config = dict(
    arch='dit',
    model='class-conditioned image diffusion model',
    dataset='photos of arthropod specimens (BIOSCAN-5M)',
    train_examples=195000,
    image_size=48,
    horizontal_flip=True,
    conditioning='class',
    objective='edm',
    cond_dim=256,
    targets=['order'],
    num_classes=18,
    cond_dropout=0.1,
    norm='layernorm',
    hidden_act='gelu',
    mlp_ratio=4,
    head_dim=32,
    fused_qkv=True,
    qk_norm=False,
    dropout=0.1,
    inner_norm=False,
    patch_size=[8, 8],
    layers=10,
    width=320,
    positions='sincos',
    optimizer='adamw',
    learning_rate=0.0012,
    beta1=0.9,
    beta2=0.999,
    eps=1e-06,
    max_grad_norm=3.0,
    ema_decay=0.999,
    max_steps=6200,
    batch_size=512,
    epochs=16.3,
    lr_schedule='cosine_restarts',
    final_lr_fraction=0.1,
    warmup_steps=1240,
    weight_decay=0.2,
)
Rows from block 6, named by matrix and row number. Each number is 128 + 24 x the weight over its row's rms, rounded and kept within 0 to 255. All counts start at 0. After the name is the row's rms in percent of the matrix's.
# ada: adaLN modulation (shift, scale and gate of each sublayer stacked) (model.blocks.6.ada.weight, 1920x256), inputs 86-171
ada.1334 079 [108 162  94 124 131 122  81 100 130 124 129 117 148 162 145 135 116 165 153 133 129 128 151 117 142 158 107 117 121 160 132 119  98 149 123 161  90 152 129 124 188 119 123 141 169 143 136 134 146 159 106 151 130 120 124 165 120 112 128 141 101 148  56 141 187  62 135 130 128 125 154 122 122 105 143  97 158 124 112 119 142 106 153 126 123 109]
ada.1335 194 [106 112 122 165 125 101 120 132 121 197 144 142 140 108  95 107  89 138 139 149 175 143 127 130 163 132 122  90 179 123 149 130 151 148 118 166 119 118 145 135 124 110 122 120 114  93 122 129 145 111 128 150 154  89 117 132 121 126 112 114 120 166 111 109 145  96 131 129 180 150 144 189 150  97 120 128 158 107 115 143  96 144 115 136  97 117]
ada.1336 103 [114 161  90 154 131 105 110  94 111 143 106 117 127 161 140 114 139 152 165 107 154 129 115  94 179 171  92 130 140 152 119 117 122 173 121 173 138 158 138 107 137 104 105 166 168 169 121 105 142 154 115 131 145 102  97 165 134  98 118 107 121 126 111 112 195  89 139 128 146 115 166 148 102 105 123 106 185 117 108 131 124  93 116 119 119 129]
ada.1337 172 [ 99 130 107 158 105  98 112 112  90 172 147 101 151 142 116  86 100 124 142 147 126 143 126 135 165 136 139 105 146 128 139 101 130 160 118 172 130 119 130 117 103  99  92 125 131 121 125 111 134 136 113 139 122  95 130 156 111 118 125 120 111 176  83 107 156  81 158 138 158 130 168 169 141  84  94 101 148 123 110 150 101 126 134 123  84 104]
ada.1338 070 [105  99 106 144 126 109 134 131  75 132 137 101 144 121 141 162  98 104 109 133 102 188  94 137 148 149 150 123 127 108 138 137 107 148 144 171 125 111 120 129  90  91 130 118 108 119 147 109 123 102 161 165  89 118 127 134 142 151 120 134 136 172 114  98 176 130 129 149 111 142 142 122 128 125 118  92 156 157 132 127 143 143 138 133 133 144]
ada.1339 100 [133 160 129 162 136 124 121 126 125 154 127 139  99 138 123 104 114 138 162 125 159 129 115 126 196 166 113 147 145 150 136 122 128 190 132 174 143 160 138 132 150 114 109 171 165 136 136 132 135 151 129 149 138  73 116 155 144 124 132 101 138 143 146 114 198 116 121 122 146 128 179 158 138 131 142 139 189 141 124 120 124 125 121 119 125 134]
ada.1340 090 [106 135 101 126 140  95 132 101  76 118 115 100 138 136 113 145 103 128 140 124 157 162 105 125 184 167 127 138 119 136 131  94  93 166 111 185 116 137 129 130 141  85 116 137 135 141 141  91 124 117 127 145 114 120 107 155 140 134  99 114 129 150 107  79 212 137 128 138 129 116 164 130 117 114 128  90 182  85 105 128 141 133 126 123 114 136]
ada.1341 142 [113 143 100 136 134 105 122 103  90 119 108 108 120 121 112 141 138 136 149 111 122 135 104 106 170 180 117 141 119 139 107  87 103 169  92 178 113 154 114 113 133  95 121 149 158 154 129  89 134 140 128 118 121 108 101 156 133 119 114 100 114 118 119 117 218  99 121 112 128 110 153 119  84 113 132  98 184  88  96 116 125 109 107 112 132 133]
ada.1342 166 [ 98 151 114 174 122  99 118 125 104 178 131 121 127 118 116 111 119 138 148 142 156 161 147 140 182 162 132 116 162 151 128 129 130 178 124 198 133 142 144 127 140  91 104 147 151 112 134 106 155 150 116 144 133  88 133 169 127 128 117 127 126 151 100 122 182 109 148 129 157 139 179 178 134 116 135 107 175 127 124 147 105 135 133 121 115 122]
ada.1343 155 [106 154  94 151  97 117 108  92 103 141 103 102 117 129 107 130 135 149 160 102 128 122 114 102 158 169 100 119 132 157 100  95 116 162  99 163 135 163 127  99 127  96 107 158 160 114 115 110 146 157 112 102 125 101 105 157 122 103 112 112 106 100 107 129 183 110 132 113 150  97 158 131  97 108 115 101 162  96  88 119 107  96 103  91 116 100]
ada.1344 102 [ 99 113 130 142 107 110  87 122 109 149 174 111 156 114 133  90 107 112 129 168 108 138 171 152 132 142 161 122 138 140 153  96 116 149 126 172 122 115 108 129 128 105 134 111 117 124 145 135 147 136 104 151 112 113 151 159  90 123 149 148  93 178  63 125 183  60 144 130 129 159 139 148 150  79 106 103 138 119 113 141 116 141 152 131  98 104]
ada.1345 086 [141 117 114 105 175 119 126 111 106  91 136 137 170 124 134 173  90 103 129 126 117 134 117 124 160 149 115 157 114 113 153 113  93 136 106 148 117 112 118 135 138 117 147 113 125 158 142 121 100 102 127 153  90 136 119 139 144 122 123 127 141 162 110  70 197 113  95 146 128 131 139 106 125 127 131 120 171  97 121 111 168 123 141 145 120 165]
ada.1346 085 [132 102 106  85 165 114  97  93 115  78 137 139 155 153 131 139 110 127 126 122 117 121 100 113 126 138 109 114 104 111 147  98  95 114  99 132  84 103 109 111 121 128 148 100 138 171 123 119 105 106 104 144 109 148 108 140 114 116 108 122 109 157  76  62 174  64 109 133 125 113 123  91 119 118 137 116 143  99 104 112 153 107 156 152 110 160]
ada.1347 142 [ 90 143  92 163 105 100  97 113  83 170 127 100 106 157 143  82 130 143 138 138 122 165 127 130 165 150 139 111 138 137 114 118 129 167 126 179 125 136 124 113 112  88  96 145 141 123 121 107 145 147 124 136 133  91 121 159 105 121 126 120 110 144  94 131 169  76 157 127 142 140 171 160 121  86 108  92 152 138 110 146 112 120 123 109 104 100]
ada.1348 063 [119 155 112 124 153 103  86 109 114 106  97 121 103 152 130 117 134 143 157 104 123 153  87 122 167 158 106 158 118 144 103  92 103 155  94 157  96 155 116 113 147 119 113 151 169 169 138 106 134 155 118 144 134 110  99 150 128 114 125 100 107 114 122 109 183  63 124 104 119 117 163 110 101 106 137 111 167 119 102 108 136  90 114 120 121 139]
ada.1349 127 [111 106 135 131 133 113 117 143 122 150 152 135 158 110 114 137  81 114 112 168 164 157 144 153 134 123 139 115 151 116 157 152 126 130 130 143 120 103 138 147 104 120 121 110 117  88 150 139 127 112 132 185 125 111 140 136 129 136 127 141 137 178  80 111 134 103 134 138 141 157 136 163 149 112 118 117 135 137 137 134 131 154 145 144 111 128]
ada.1350 180 [ 91 139 103 170  95  93 111 115  93 170 130 107 138 132 118 112 108 145 137 134 142 159 137 121 163 161 128 102 154 142 127 126 136 174 128 178 122 134 143 117 115  86 101 150 138  99 120 108 155 141 128 132 139  91 123 162 111 121 120 121 111 141  91 137 179 115 157 131 152 132 160 179 127  96 101  94 164 117 113 149 111 127 122 112 102  95]
ada.1351 105 [123 137 134 143 151 123 104 133 129 127 155 139 155 151 144 101  91 132 136 164 136 161 151 155 157 145 139 144 147 151 162 131 107 155 144 162 114 129 132 156 166 123 127 126 149 144 160 132 144 142 119 165 113 115 140 147 145 141 148 146 135 187  83 135 168  89 130 158 124 159 142 143 163 112 153 124 159 138 123 118 141 148 155 151 129 143]
ada.1352 136 [144 104 139  93 158 144 132 130 144  83 145 137 157 114 136 158  93 107 117 146 137 132 136 141 107 123 127 142 110 115 158 148  79 107 137 118 116 106 120 148 144 143 153 101 114 122 156 152 105 106 117 163  93 160 139 123 156 134 134 154 142 166 106 101 143 133  99 155 110 144 106  96 148 149 151 130 130 138 143 100 162 141 163 158 144 154]
ada.1353 073 [135 142 121 122 181 129 153 110 135 105 117 158 136 129 124 165 122 124 132 118 147 140 109 123 159 166  99 151 103 119 131 124  94 152 107 154 127 122 103 136 155 131 130 134 160 136 136 118 106 132 110 161 113 115 119 148 173 120 118 123 158 145 135  72 199 103 106 105 125 116 147 103 130 125 161 148 178  97 103  91 149 118 130 149 133 177]
ada.1354 118 [105 109 128 133 124 105 107 154 110 170 154 118 130 136 124 105  93 142 123 176 159 167 133 157 134 132 156 116 162 122 162 157 136 139 137 168 101 111 137 148 123 107 120 113 129 107 152 138 146 108 145 183 156 118 141 152 116 148 141 135 126 171  94 113 173 103 153 129 143 165 135 166 150 115 122 104 147 140 141 153 129 168 140 140 118 120]
ada.1355 124 [116 136  96 155 116  99 135 109  84 166 128 126 128 114 104  93 114 114 151 130 128 125 108 112 169 155 115  76 131 137 141 126 117 173 124 183 149 119 113  93  92  96  98 131 137 106 100 103 124 136 109 124 118  95 115 157 127 103 108 117 131 147 116  89 177 109 124 121 162 124 181 154 141 110  88 135 161 112 120 122 101 110 120 117 102 127]
ada.1356 083 [138 121 140 104 166 120 103 131 134  81 123 131 146 131 136 157 116 109 134 128 132 132 132 136 139 141 122 192 108 123 141 104  87 126 108 136  92 128 123 144 153 129 145 127 149 161 168 135 112 120 122 162 114 130 118 139 150 125 148 124 127 144 115  95 170 109  99 126  91 127 124  89 114 128 160 119 158 109 114  98 160 121 141 144 140 165]
ada.1357 151 [ 99 158 105 159  93  94 105 113  95 156 125  93 129 139 114 110 125 155 153 114 142 126 124 125 154 167 122 131 138 147 122  98 132 170 103 178 121 150 145 116 117  87  95 150 158 116 133 108 155 156 113 116 140  89 124 171 105 123 126 105  93 125 104 121 190 113 157 117 142 108 165 145 120  95  93  94 168 102  95 144 111 114 126  94  98  98]
ada.1358 088 [139  98 128  97 159 124 121 138 115  99 145 127 179 102 133 173  92  91 101 141 110 137 122 144 111 135 141 130 115  94 163 133 105 118 102 138 101 110 135 144 149 122 147  98 106 143 150 127 118  95 146 161  93 155 141 136 138 151 135 138 133 160 101 103 173 123 110 154 104 143 117 105 137 149 147 107 140 136 149 122 151 146 161 148 128 151]
ada.1359 071 [138 146  90 121 163 107 129  99 107 128 133 140 146 176 145 103 124 136 166 129 130 127 105 111 166 167 111 110 131 147 141  87 113 162  99 172 120 138 111 101 141 117 122 132 157 202 114 106 117 129 112 133 135 129 105 166 137 115 120 107 130 151  90  92 210  66 122 129 148 129 164 128 121 122 131 123 181 100 113 135 139 107 132 148 113 155]
ada.1360 173 [115 113 137 143 112 118 125 157 122 163 142 125 145 125 106 107  85 143 108 154 169 145 129 167 133 110 154 125 164 110 149 163 157 131 133 135 135 108 169 161 111 117 109 111  99  62 149 138 134 110 134 156 136 117 153 118 127 158 142 125 119 152 126 112 116 138 150 143 144 158 137 167 164 114 102 115 118 140 146 160 127 162 137 129  95 104]
ada.1361 219 [ 97 134 122 164  99 105  89 125 108 198 128 110 123 126 108  90 114 154 122 140 152 143 133 151 147 121 155 115 160 127 121 134 154 151 123 157 130 125 152 142 125 100  94 132 121  85 130 125 152 138 114 126 137  95 135 144 109 138 121 120 106 129 109 130 127 100 172 117 162 130 155 188 137  98 102 100 127 115 116 176 101 149 118 109  94  91]
ada.1362 123 [123 126 151 147 132 121 102 149 148 192 157 146 149 122 120  88  94 138 127 166 155 141 163 149 149  95 147 136 169 126 154 157 157 129 159 133 144 117 162 164 157 136 123 121 112 120 141 152 136 125 136 168 147 118 150 132 127 140 136 138 130 153 127 141  89  96 147 128 143 158 145 201 165 123 132 141 122 143 154 172 134 166 148 145 119 118]
ada.1363 221 [ 98 128 130 164  92  98  87 144  85 187 156 107 126 144 129  73  92 147 135 143 125 130 131 149 144 127 140 119 156 129 147 130 152 151 131 163 108 122 157 133 114  97 102 121 124 125 138 137 154 130 135 151 139  96 140 145  97 137 141 118  94 154 106 120 145  91 152 127 143 141 155 165 155  94  90 105 129 147 129 150 120 139 154 110  87  88]
ada.1364 150 [119  92 147 126 125 127 140 145 120 148 147 127 157 137 128 105  87 122  92 162 151 162 120 155 138  87 157 147 146  95 146 145 148 120 140 118 135  86 144 163 107 126 115  98  83 100 144 144 107  95 150 166 120 128 149 103 135 155 138 135 132 168 121  97  94 124 140 151 132 148 129 159 156 111 106 123 105 141 149 153 140 170 145 142  99 122]
ada.1365 085 [100 132 123 161  97 108 125 125  96 169 140 116 147 159 118 100  87 154 164 137 166 151 130 132 184 137 118 105 166 150 137 117 139 157 115 164 112 133 151 114 117 105  97 141 141 133 125 118 139 143 131 154 152  99 126 160 122 123 118 108 107 142  93 113 153  88 141 130 171 126 170 179 132 102  86 106 169 133 140 147 119 132 126 116  91  85]
ada.1366 129 [100 127 129 153 105  94  95 133 109 184 139 118 142 133 119  84 119 143 110 146 162 161 153 150 136 118 165 130 149 122 127 123 168 148 137 154 131 122 147 150 127 104 100 133 118 100 136 118 142 130 134 140 149 107 150 143  95 141 131 131 110 143 111 132 128 117 174 125 130 136 146 192 136  90  95 114 118 118 128 183 103 153 118 113  90 105]
ada.1367 168 [129  92 168 120 137 131 130 164 140 133 152 138 141 139 141 117  91 121  91 160 161 157 140 170 124  93 161 173 141  98 152 165 138 114 150 117 119  94 149 175 132 133 136 107  94 110 166 158 110  97 163 182 138 136 157 109 141 164 159 137 142 153 145 111 102 135 130 141 108 156 116 141 161 129 130 133 111 148 162 140 159 172 141 144 120 133]
ada.1368 242 [110 111 142 154 113 108 133 161 104 174 150 126 139 132 126 115  92 124 102 160 191 183 120 159 141 107 154 132 171 102 143 151 178 140 132 149 121 106 174 157  98 108 110 115 103  95 144 128 135 108 162 161 138 109 149 117 124 162 143 116 130 145 142 111 122 136 149 140 133 154 141 170 151 120 114 120 120 147 157 161 130 170 133 125  96 113]
ada.1369 133 [113  98 132 152 110 120 121 150 121 174 150 140 148 107 120 105  85 116 115 158 143 158 140 143 135 108 146 110 165 107 154 177 158 139 138 149 134 100 156 140 124 112 114 108  94  72 130 141 134  99 143 160 133 108 147 117 135 143 142 124 134 149 113 108 115 105 145 123 146 162 139 181 160 120 118 123 120 142 154 158 123 158 137 129 104 111]