From a checkpoint of a small class-conditioned image diffusion model: 17.5M parameters, arch dit.
Rows from block 3 of a small class-conditioned image diffusion model, named by matrix and row number. Rows with one number belong to one neuron. Each number is 128 + 32 x the weight over its row's rms, rounded and kept within 0 to 255. All counts start at 0. Numbers have three digits each.
After each neuron's rows are labels from the 100 images, of 14848 (inputs lightly noised), where the neuron reaches its highest value: "top examples" is what is common among them. Only what is clearly more common there than usual is listed. The data: photos of arthropod specimens (BIOSCAN-5M). In brackets: how many of the 100.
# fc1: MLP up (model.blocks.3.mlp.fc1.weight, 1280x320), inputs 107-213
# fc2: MLP down (model.blocks.3.mlp.fc2.weight, 320x1280, transposed), outputs 107-213

fc1.25:126148095138098049090084175102065102152092149170144117081131128171140094077179125090155082130091122057089154104131106123076193099124150122116090086107142150184194092107152135121180044154161080131109164130157040155106159156105092162161112144071147116131124159152141198130144149155128165114138132143061168156114181107158172
fc2.25:127165107089120063134151136117158162120096173149121137166098105146099146153165197103174118153084104073121078085123092167126064180121145120166146137085110145061200120129130131097065205148090131128100174108143069085126095118094147136147069178045081133103188101132095129118098131145130076129118089117206120154068121149112110
top examples: order Hymenoptera (51)

fc1.328:159135145108105095118153123162134183149121174131177083131065108174172143156101113163188195147106158087081133141136137097179180125159150180149130160128177125166104102176139216081176165097144148085155131151091068113149106118197084179093128067141042098143097123152114135151154117099149120144095184137097188090108164127143103
fc2.328:112102118124080116173157123198114103165114174116146154128142054138086125112141130119186180158099153168088095182151132084128122089104111073097179064172175113099093179184151135119120130120155084097171116100107128157125122104179136086091144130141088094151086110104143161163123166130122130135149182134097104122139090137111115
top examples: order Coleoptera (47)

fc1.649:045148118094143131132071127179089097123100150150127161114116136147137182084170140110094095102122189064093124109093089172124137096127157138090086102125128120087210124097133161114126107082142090132062149185098122152109087115117121110133097154115065162164130138178118111166120092167142152090071120141144121146175114136116116
fc2.649:177140101128155156122219160115132131097175153126142091094158145117116081162164092162113139125166052099149102163079125146096077144137116165188100106150183121127174115080108146158093186077111151091109170112120120116112167138109141122170090069106153147116162136174122081086069107113129130122132096125125137190127139062118120
top examples: order Hymenoptera (58)

fc1.154:113154112124146071140132109137097130125126096136133096093104141113182129131120048081130148156065178155147145134129133103127137128115099090122079128158129127178163135124171160150082119157141144159147102123158178060176100090194084063133154098174148130105154154162159124058167098094114138141115171182170176156090141148170129
fc2.154:115167081137105083105120114116150128103181090152099132157161166165065128137107112143137152106113147160147078123150156113162127137143157164148120130145120136096140131115106158123166186117089108119137150145114219152145143108190175192144113149196135173102143131184109102151140057165078062146139127128103099135089115079125048
top examples: order Coleoptera (43)

fc1.200:102175108094163095143098121121136125154149110159136131111081112126108123117029157089148125102122118089119130098111180129125211088155151152094101116129130104125171171103081127163105109058151129114142164136116139165160129143113139172133117154101115135146079116174150141107140127176141134109140135107147142138177155095128186
fc2.200:162162090132095124098198121112098101100066147138113084058182089160150133089087103197159155156163151116129118143153187165134076093137125072152156165151123067112174117109099114146114169115098115129137162140148083062181110090110143039152119101132125151142148129107075106143134101090171165171135113145161121167160122143105098
top examples: order Hymenoptera (46)

fc1.375:081145134084162131108103155079137129139089146102179111118112104150101134097074135114112088090143109104134113116080120130117090136114196114109073129117141191112208111121162114149101147096140114064121137127106041160093139165151108133140104153133137138118156117165109187150172124149067151114085122150112091181101224091161184
fc2.375:146169109148087169114191122133063116130060159056127075146163161129133123158134150129153128106167098114166124106090143158137097162111097196167140166115138176148185096123150083143130132122087135171143122111172050076092071131096106120147134114125120133089125164146098132100105132112109099123121094186137200136055131162129146
top examples: order Hymenoptera (46)

fc1.61:075147137097118123137097075151099168176098158124143099113078116167143154124128122198176102135129157135106104133160129085165158100076169151141073152178144093177111123140127149105139156099174110133079136143138096113137119143147109155102120146178091148114088150132146150096146238123125122052097101096115191096089184171135118
fc2.61:126141186154153155097175152100070105102103152146106098141148152159122095126124151148168181082168101119132084083091165145100112142079117163189101097101131161096147093121102095147100122106068145107125096083120072131147176057098134100138112074095181121114134134107108106095083070133170099211103130110171141128125139133126167
top examples: order Hemiptera (29)

fc1.65:114169134172147179102122134159161152099151141150115131073121133104121128161114144138187111158115142107151093137164127134108188120156108134125085154181149144224109107159175144100108132123153119171174069142105125067158086175160061124123111118158128065111133109113115140107128119105109136140045187119122126134088157141096098
fc2.65:089078196146095105154132123139158123170117162113122172130121091142114130083096154127166128166070170125101128115187106107158125132154122073092181138147160122100055195149172134107120097137160066139121075119139134177093138112151163094071131104173104119133077124129155151162153168154130172149151200137101095136144121142094136
top examples: order Hemiptera (30)

fc1.243:161163111105123114066122154151117250153084169106153089110074125166108126145122118109164162111138143169136115200137130112124153157140179169137099128141193101169140134145188114110141194182142160132177132142108100097188116125158111148065101132155107132106168162117107130096155120150161092098124181094103137101132144197163141
fc2.243:115152117176092109134156132179094077144152169148136132114157111194111127105128124129183192130148150142119093097110145067152116111109104020080142105152126105114133134130170131141128097111125057087168132095125094085178116125206122080098089094133130117167064136083167146140116146143105151165130160138126101113113127188116148
top examples: order Coleoptera (46)

fc1.175:113174145070087167126093097112114102136081178128101115137075125088110135105091128134131083101112161107150107071115108106119158170126167097094060108146156113146178168112167124149089155129129102058064098134144213150165113172134058079140155168144080156148138135148149118131158115162129154148182144172176152178141093089152154
fc2.175:150154109128143151127166116118097165081096146078097105085161149112156106173145173121203119104114098121157133084087159111109039227110121136161139105134096132119207110090104075077174123188074139113060133130135111108166128160095142127171135104136186150137164110155105092118103090101122114117095122125120108130111145152146124
top examples: order Hemiptera (53)

fc1.679:135072126203166110125158115154118118087092093090147171156102142080137105145147152092114141159164147143098141177150133157133167128108188140104135153138147140093110124101184118144116165130071073109138164077206089076136179153140174149104144057169174104107094083161168120098071128131134096149123139105166115104144142178130084
fc2.679:132089125061115115101102132116138121175166135120133080139104148091121148114133095134104115162160110106176113129121112131131190152153118153153141087132135117135105113097097178139148131149177181156083121095106178160111180126143070097115103129177087093108170145125102120110096134109122129167111138127145137124105083063137146
top examples: order Hymenoptera (44)

fc1.374:132065063154129104120167136127126131098120106099070127149123109110103089138123135086159175177083178142037138181181117147135107102144128142161151095153152153175116122202158082200143120117154132149210071106144175093149111142163139099131119117154116089114114167142157140103154134114120094130120142132154113128082174076125139
fc2.374:085046168207122085151094124131176130171125172076157158136131082087112150087045147124111131156086168154098122147164105081089178114144151126086129142137130108144071190168179141112095075094192104143164098114112156157137107143136105093130179132190088137143119134115116191142204177122126110114102192152111094133112117119103119
top examples: order Coleoptera (43)

fc1.215:123181090088069087123074086119073111155071123158097090087112091166128121108139134115117126099103096158140150088070098111132154111102148096103107092128137081204178129124110158126078160135169129105112157115127104146172108120165097152126128167101076118132119119167159120111125091130135158112124134173122160140096127172162151
fc2.215:099132071126212114092149084145141179110148075097107142098182179125086097117156153099151105104142175163150074121060123134136121147134137255116139126151101129094177107106103114135124140168129122171134150101099114086123120086107167074107154119135168072074125132085100106121089057204119104152108130134151081125050184061109129
top examples: order Hymenoptera (50)

fc1.119:114134174101103202092102102113079112136071150127099123123075135069123132089107131144095098167082150142177094119125102150125142096129141096064143090085137092153160148128165131182125122120156075135156153126182133133138068158133011143131102169129139145102142145158176140134156170145124168119113149160110167148122097111189146
fc2.119:154138105108154174170116116121173136120110194118107121105177101089117125153162122117086142219088094152146164134147113192125104073112118131168093145073131091151163150097142101069114166108102144071150159140078163123153173106113255141143063127096143108071145129156099117145104174165163105098134154136166101149103168110146130
top examples: order Hemiptera (42)

fc1.533:075154165102106139126093093115097132128071160140104109095129129120114117109112079137096065113127142113186087081124094152130158093137164077076083106093129093143168160121153137169083160110154065115101146127162165132143112157145026122116116183110124130092146138201178136148159146148122161106102147175136156172131129085170106
fc2.533:177162083084141161115143119137115118099089182123101147133156150126117138142109095128170120119132138118241154086117092185138083128111119144173124172095137128117187094104107109080199127152090169122081161133094152123133137134111198141090132103058164134058113100180081096112126143110158103126148121136141080195085134158129209
top examples: order Coleoptera (50); order Hemiptera (32)

fc1.605:096184112113095093132113192130143122092167114092144137158174186158112135088158178095168121138082140103118126129126121129146166133168156193181111090129173112127123120127236105118128172171145126138081149103108117086130073090118174090100058021147180117181199093164138158071129130141129121172075126157120149108086153116105117
fc2.605:107198081113091179160089123121121142139107152163116075110153137146119125128207196107159124120201104139123179113114097129102105173202160057108142139158102149139175134083060098055171118165122163127132164106109122163151139164136138132127084105097152102118152105070155078129053135099174135114122133144048185109085135143137110
top examples: order Diptera (62)

fc1.624:095186088075112126163061075121122138153112147177133087096112101079125119090066084110123108119103152115122107104070149108125132113100133175088121053164138127119168151108124133132148108091157161156115148123050096142141109152110097122150105152123091148200155105139153102124129198156109153108109110105081114118147162074159180
fc2.624:163149069115156148088177103137071138050126143167118112053137196122120067156147108131163135104108094131138139097086166139107102145118138084191116073134108157076204106108127094128140193118097105114105145130153075098127122042113097136151080107077178154126156107113094100133089141099141108137100095145160123144091148138138130
top examples: order Hymenoptera (46)

fc1.120:088155057114095152129119124065103118145085143186121108105140127124100112100126121137102060142152151078121088084093155099133187062108058120074135096130117055137128150117122143136102136187128134124124151162079144112147179129069101095135077154098099128162136096173153125142099172141163162133093107134161140108182127117152148
fc2.120:168134091160162167186123135137130118111113149169124173104129148162167141147143133110126112111168100104094141124098178114136078046112177105182123120113103103112166120084056109116122160194088136105112174134158094120109103121102134132118102125078210129157166164186109077073066126160079107143151086116110118078151168133104164
top examples: order Coleoptera (57)

fc1.574:119125115122146109145094134135146135118118192196135101117159155138082115156092097151162112214140109090105126112115106061119111129108169162182119125187155143173116093147137142041194136108163158095127090154091126095176099153145015137123120124083088113130102117120112152170207111144109130098144150110142153120104097057153169
fc2.574:079075138103119122143141154144165110189124159140139132150143119121057163111121121109178150198081174182108095179187112101153130083109144102104170117136177130144096128146162173120083127094184102151143075127178107192124163059152135095107166195139101094134121141120145128178152124166124165190107155160157127107140104112110143
top examples: order Coleoptera (37)

fc1.388:153085141169120162076149191117099103104136166119134084132100183035096119185180149148223138116081108147134140139151121107119168089130119175144156169088142141120118068146176152173058122187096161091169061128059206100176130206169056068107109086159174145141142194167107107124183147181102120171116136165145128129073101136122140
fc2.388:128079160179139114118111066139177160137136096089123143161135118086114143172100158183104103138100199113093171070090076129083173123177186169126085108115100086141007182147156117089122145118145143099100120155071168129143066154115080134148168140133107171098129154153110167115156130119142133105106137131093112154140141106094120
top examples: order Hemiptera (34)

fc1.349:077183154080114167083126133117099132144096143098147079085117137104111138102090113147095107096131137118163098116089132130138179085115170094087077056134136088194198131137168156161107196115181138146136122105128179127136074158179036157122054156150185155146183149183166131106171165144101159105135138168103170102124150133160155
fc2.349:180173092110159200162121126118106123077162111082131143098122130105114081144128085091187143102203125122193153131099147191114058106127132194168140079127088093103211098098089131105153126110091173128103132158109159121091197104131209081130055109101087117111140084147106099109071093151162069142118087120148107040145130076137145
top examples: order Hemiptera (30)

fc1.527:119152105111152118076105130126187173116138127089149137118067148131101152138123093139192180165128132158089153119128148100185161129174180153175084167172151152189100130095146082117139156101112148126151129105141208100164078124173146161080140124140071148100167089126118125140136121134096120120072176141133169130088130146150137
fc2.527:091165150182080092158105131177084084161150140122171171152156087132123137063086144113169199152147133135070138156169148109149127144144129071140168122155140116122061154153184140142152078120139080107167108112126176155152130106173094083044124116160102094156128156105160152189176150132157163103173163122114105095110101157099093
top examples: order Coleoptera (36)

fc1.225:132094114130194102119128168113166197120185161108156107112098131162145139176226129142123167172154138135105154135175166082144137117168112211170113163143184155171140096129146099123101146109126160169117087120091119136179109118146150168068123065124126078104134167086069152142143140099110064117121151121099135120102147167156109
fc2.225:118148158137092126149141185164130119137120160141095125141141127103092167101099114120131131164130155106087129168145133064136151071132129128103123183134173121160097122132161184175124160084157101146163049100141091133159118092118141119130142087168125105133109111085117152151125118122149175148150157102155064105150121107127144
top examples: order Coleoptera (38)

fc1.224:130096140147169146145175181150159147131137139101147129134100163147118138164159106134162122151100144136094128130160128138144087135140166220114140164142114142132129073059160116097160179134026151118128062129095145132080118166116158153107148064211142095117153171133075112102173142117112148158109153137162120141148171138081092
fc2.224:179101115125109143101123101144098190142133094109111125148156180115153106158118185150125115089130153071147160113085114122103148151150170165177107153105107115169133044121068177111143139136128163125103095090123108163076105169084077070121174112131090125124151167170131102061108129088119129146166140079121137125101127120151069
top examples: order Hymenoptera (49)

fc1.178:118216111098094133078114117063159134112131150195157112090133097174107121089110116129145117090114180095146034115085066085151115097142117091126117094108176083118199135134107164168147102163122150103088076161081153205155079132140092154117124153128123148178140145082154149134160128129136172100099126201139125178137112084177148
fc2.178:134192101136159156143099114110080128106101124177117141145149167147153095156144163114193143090154091122189186112090086127100141075127120149150146146145156120119197136101099155096107172182116173097054111105154152018168129116064150119131147114124122128128162124113073172091122147200124049138147121085128149176115129201127116
top examples: order Hymenoptera (43)

fc1.124:109145129113056255101103131124070088167095086150103113121112104110127097078127156132070126137121143114188111093113129127159134084125135093101171083103108112186187165132143163156113111120170098113143146107160116092194103158119055157126095154126164156140125133122167131119149143147133148117144153156125135127134097122149171
fc2.124:158149074117210247155179129116151149114099094189098135107179135135100126169144128127088134147137083117207130108107159170154091104140135170171121093087090097096185118087106145089154157129106172089146154135115108142167181121117239130129034100145136134124157136081110107124101123163134104122114095103142127100102204126108099
top examples: order Hemiptera (52)

fc1.235:041171076114126089119140080098053120113113128203152152143154118094136120096122092077115117144122135090087115126097075125090172136133130140090146082117117084096171150119130151147120097157140099092110142120142106167125163151103100120114166154123074103194120082156143128116087111172132170151150127147181148167195105119155150
fc2.235:191152118133152083145107087142150109134131151171153098047107165138089160160141072150107108176146105100060086130105075122090107133125103064174116110102101159136182105119097120148138145178088157185155141171102086069112146154094114137089111118100151100146168139158149130112096118104139132164094122083091105134158127118111115
top examples: order Hymenoptera (41)

fc1.113:101139159111138123087132141140118106171127168124078117093080145140152144058217105094141108158184161118080161114161126104153215087119153137106187134037141140106175123119128132072156102148165088109122207181147133152098058127171101142171115127110084121129130161133100161158123172144153161081127138174098177135106111125127101
fc2.113:139147149155149130134120125061127163079117170128057131104108086138111092199205112183101144130195098119092052143110151165147096109116113074176053100086104106156147105115066139191111149123092175141108200091096098087102148111147105112141163139086147139116163116156137089104084169172144048124130120086150129116164133114124176
top examples: order Coleoptera (44)

fc1.338:108163162108173142116076128056105110171096185177125110124163123215153161103092121156114073125144187064158109100120150107096148149116178135107124085101139124166162144110147179095096122119170147104085182092145146171120140214093077161141053148050068109194123186172156118121168101168145119168093085125073110115136159104170117
fc2.338:192148077086130170070138099145072144068127152141142120105120198137185111142189119114166103105170080076159172094100142174116096113145144130150152134120139128097137084100057107085138152102105180188153106104121101133154125104149151119091105163099156118077176108141162132067137132112153128107078142174134173115147174140120073
top examples: order Lepidoptera (25)

fc1.155:140189155156131118132066124124164126115119144156173099147103100144122148130108161093185127052131147136147103102107130140106091151129136122118077180165133178150190106124168142131118108072126180166142096141097030146122128165130082153171078139199114098174168149143137160158136094205093124096097169115065088127068186107133193
fc2.155:119189149078161147104184137150068157122121103117108105098126206157136113169118092169169117055162081155142126162084136147130158227085134143151176102164129184099136120105099134150120142095133100113154107127155017096116115114123118115175140144150109139129081137141103110092091090111145094153110137162156158097082099121132098
top examples: order Hymenoptera (45)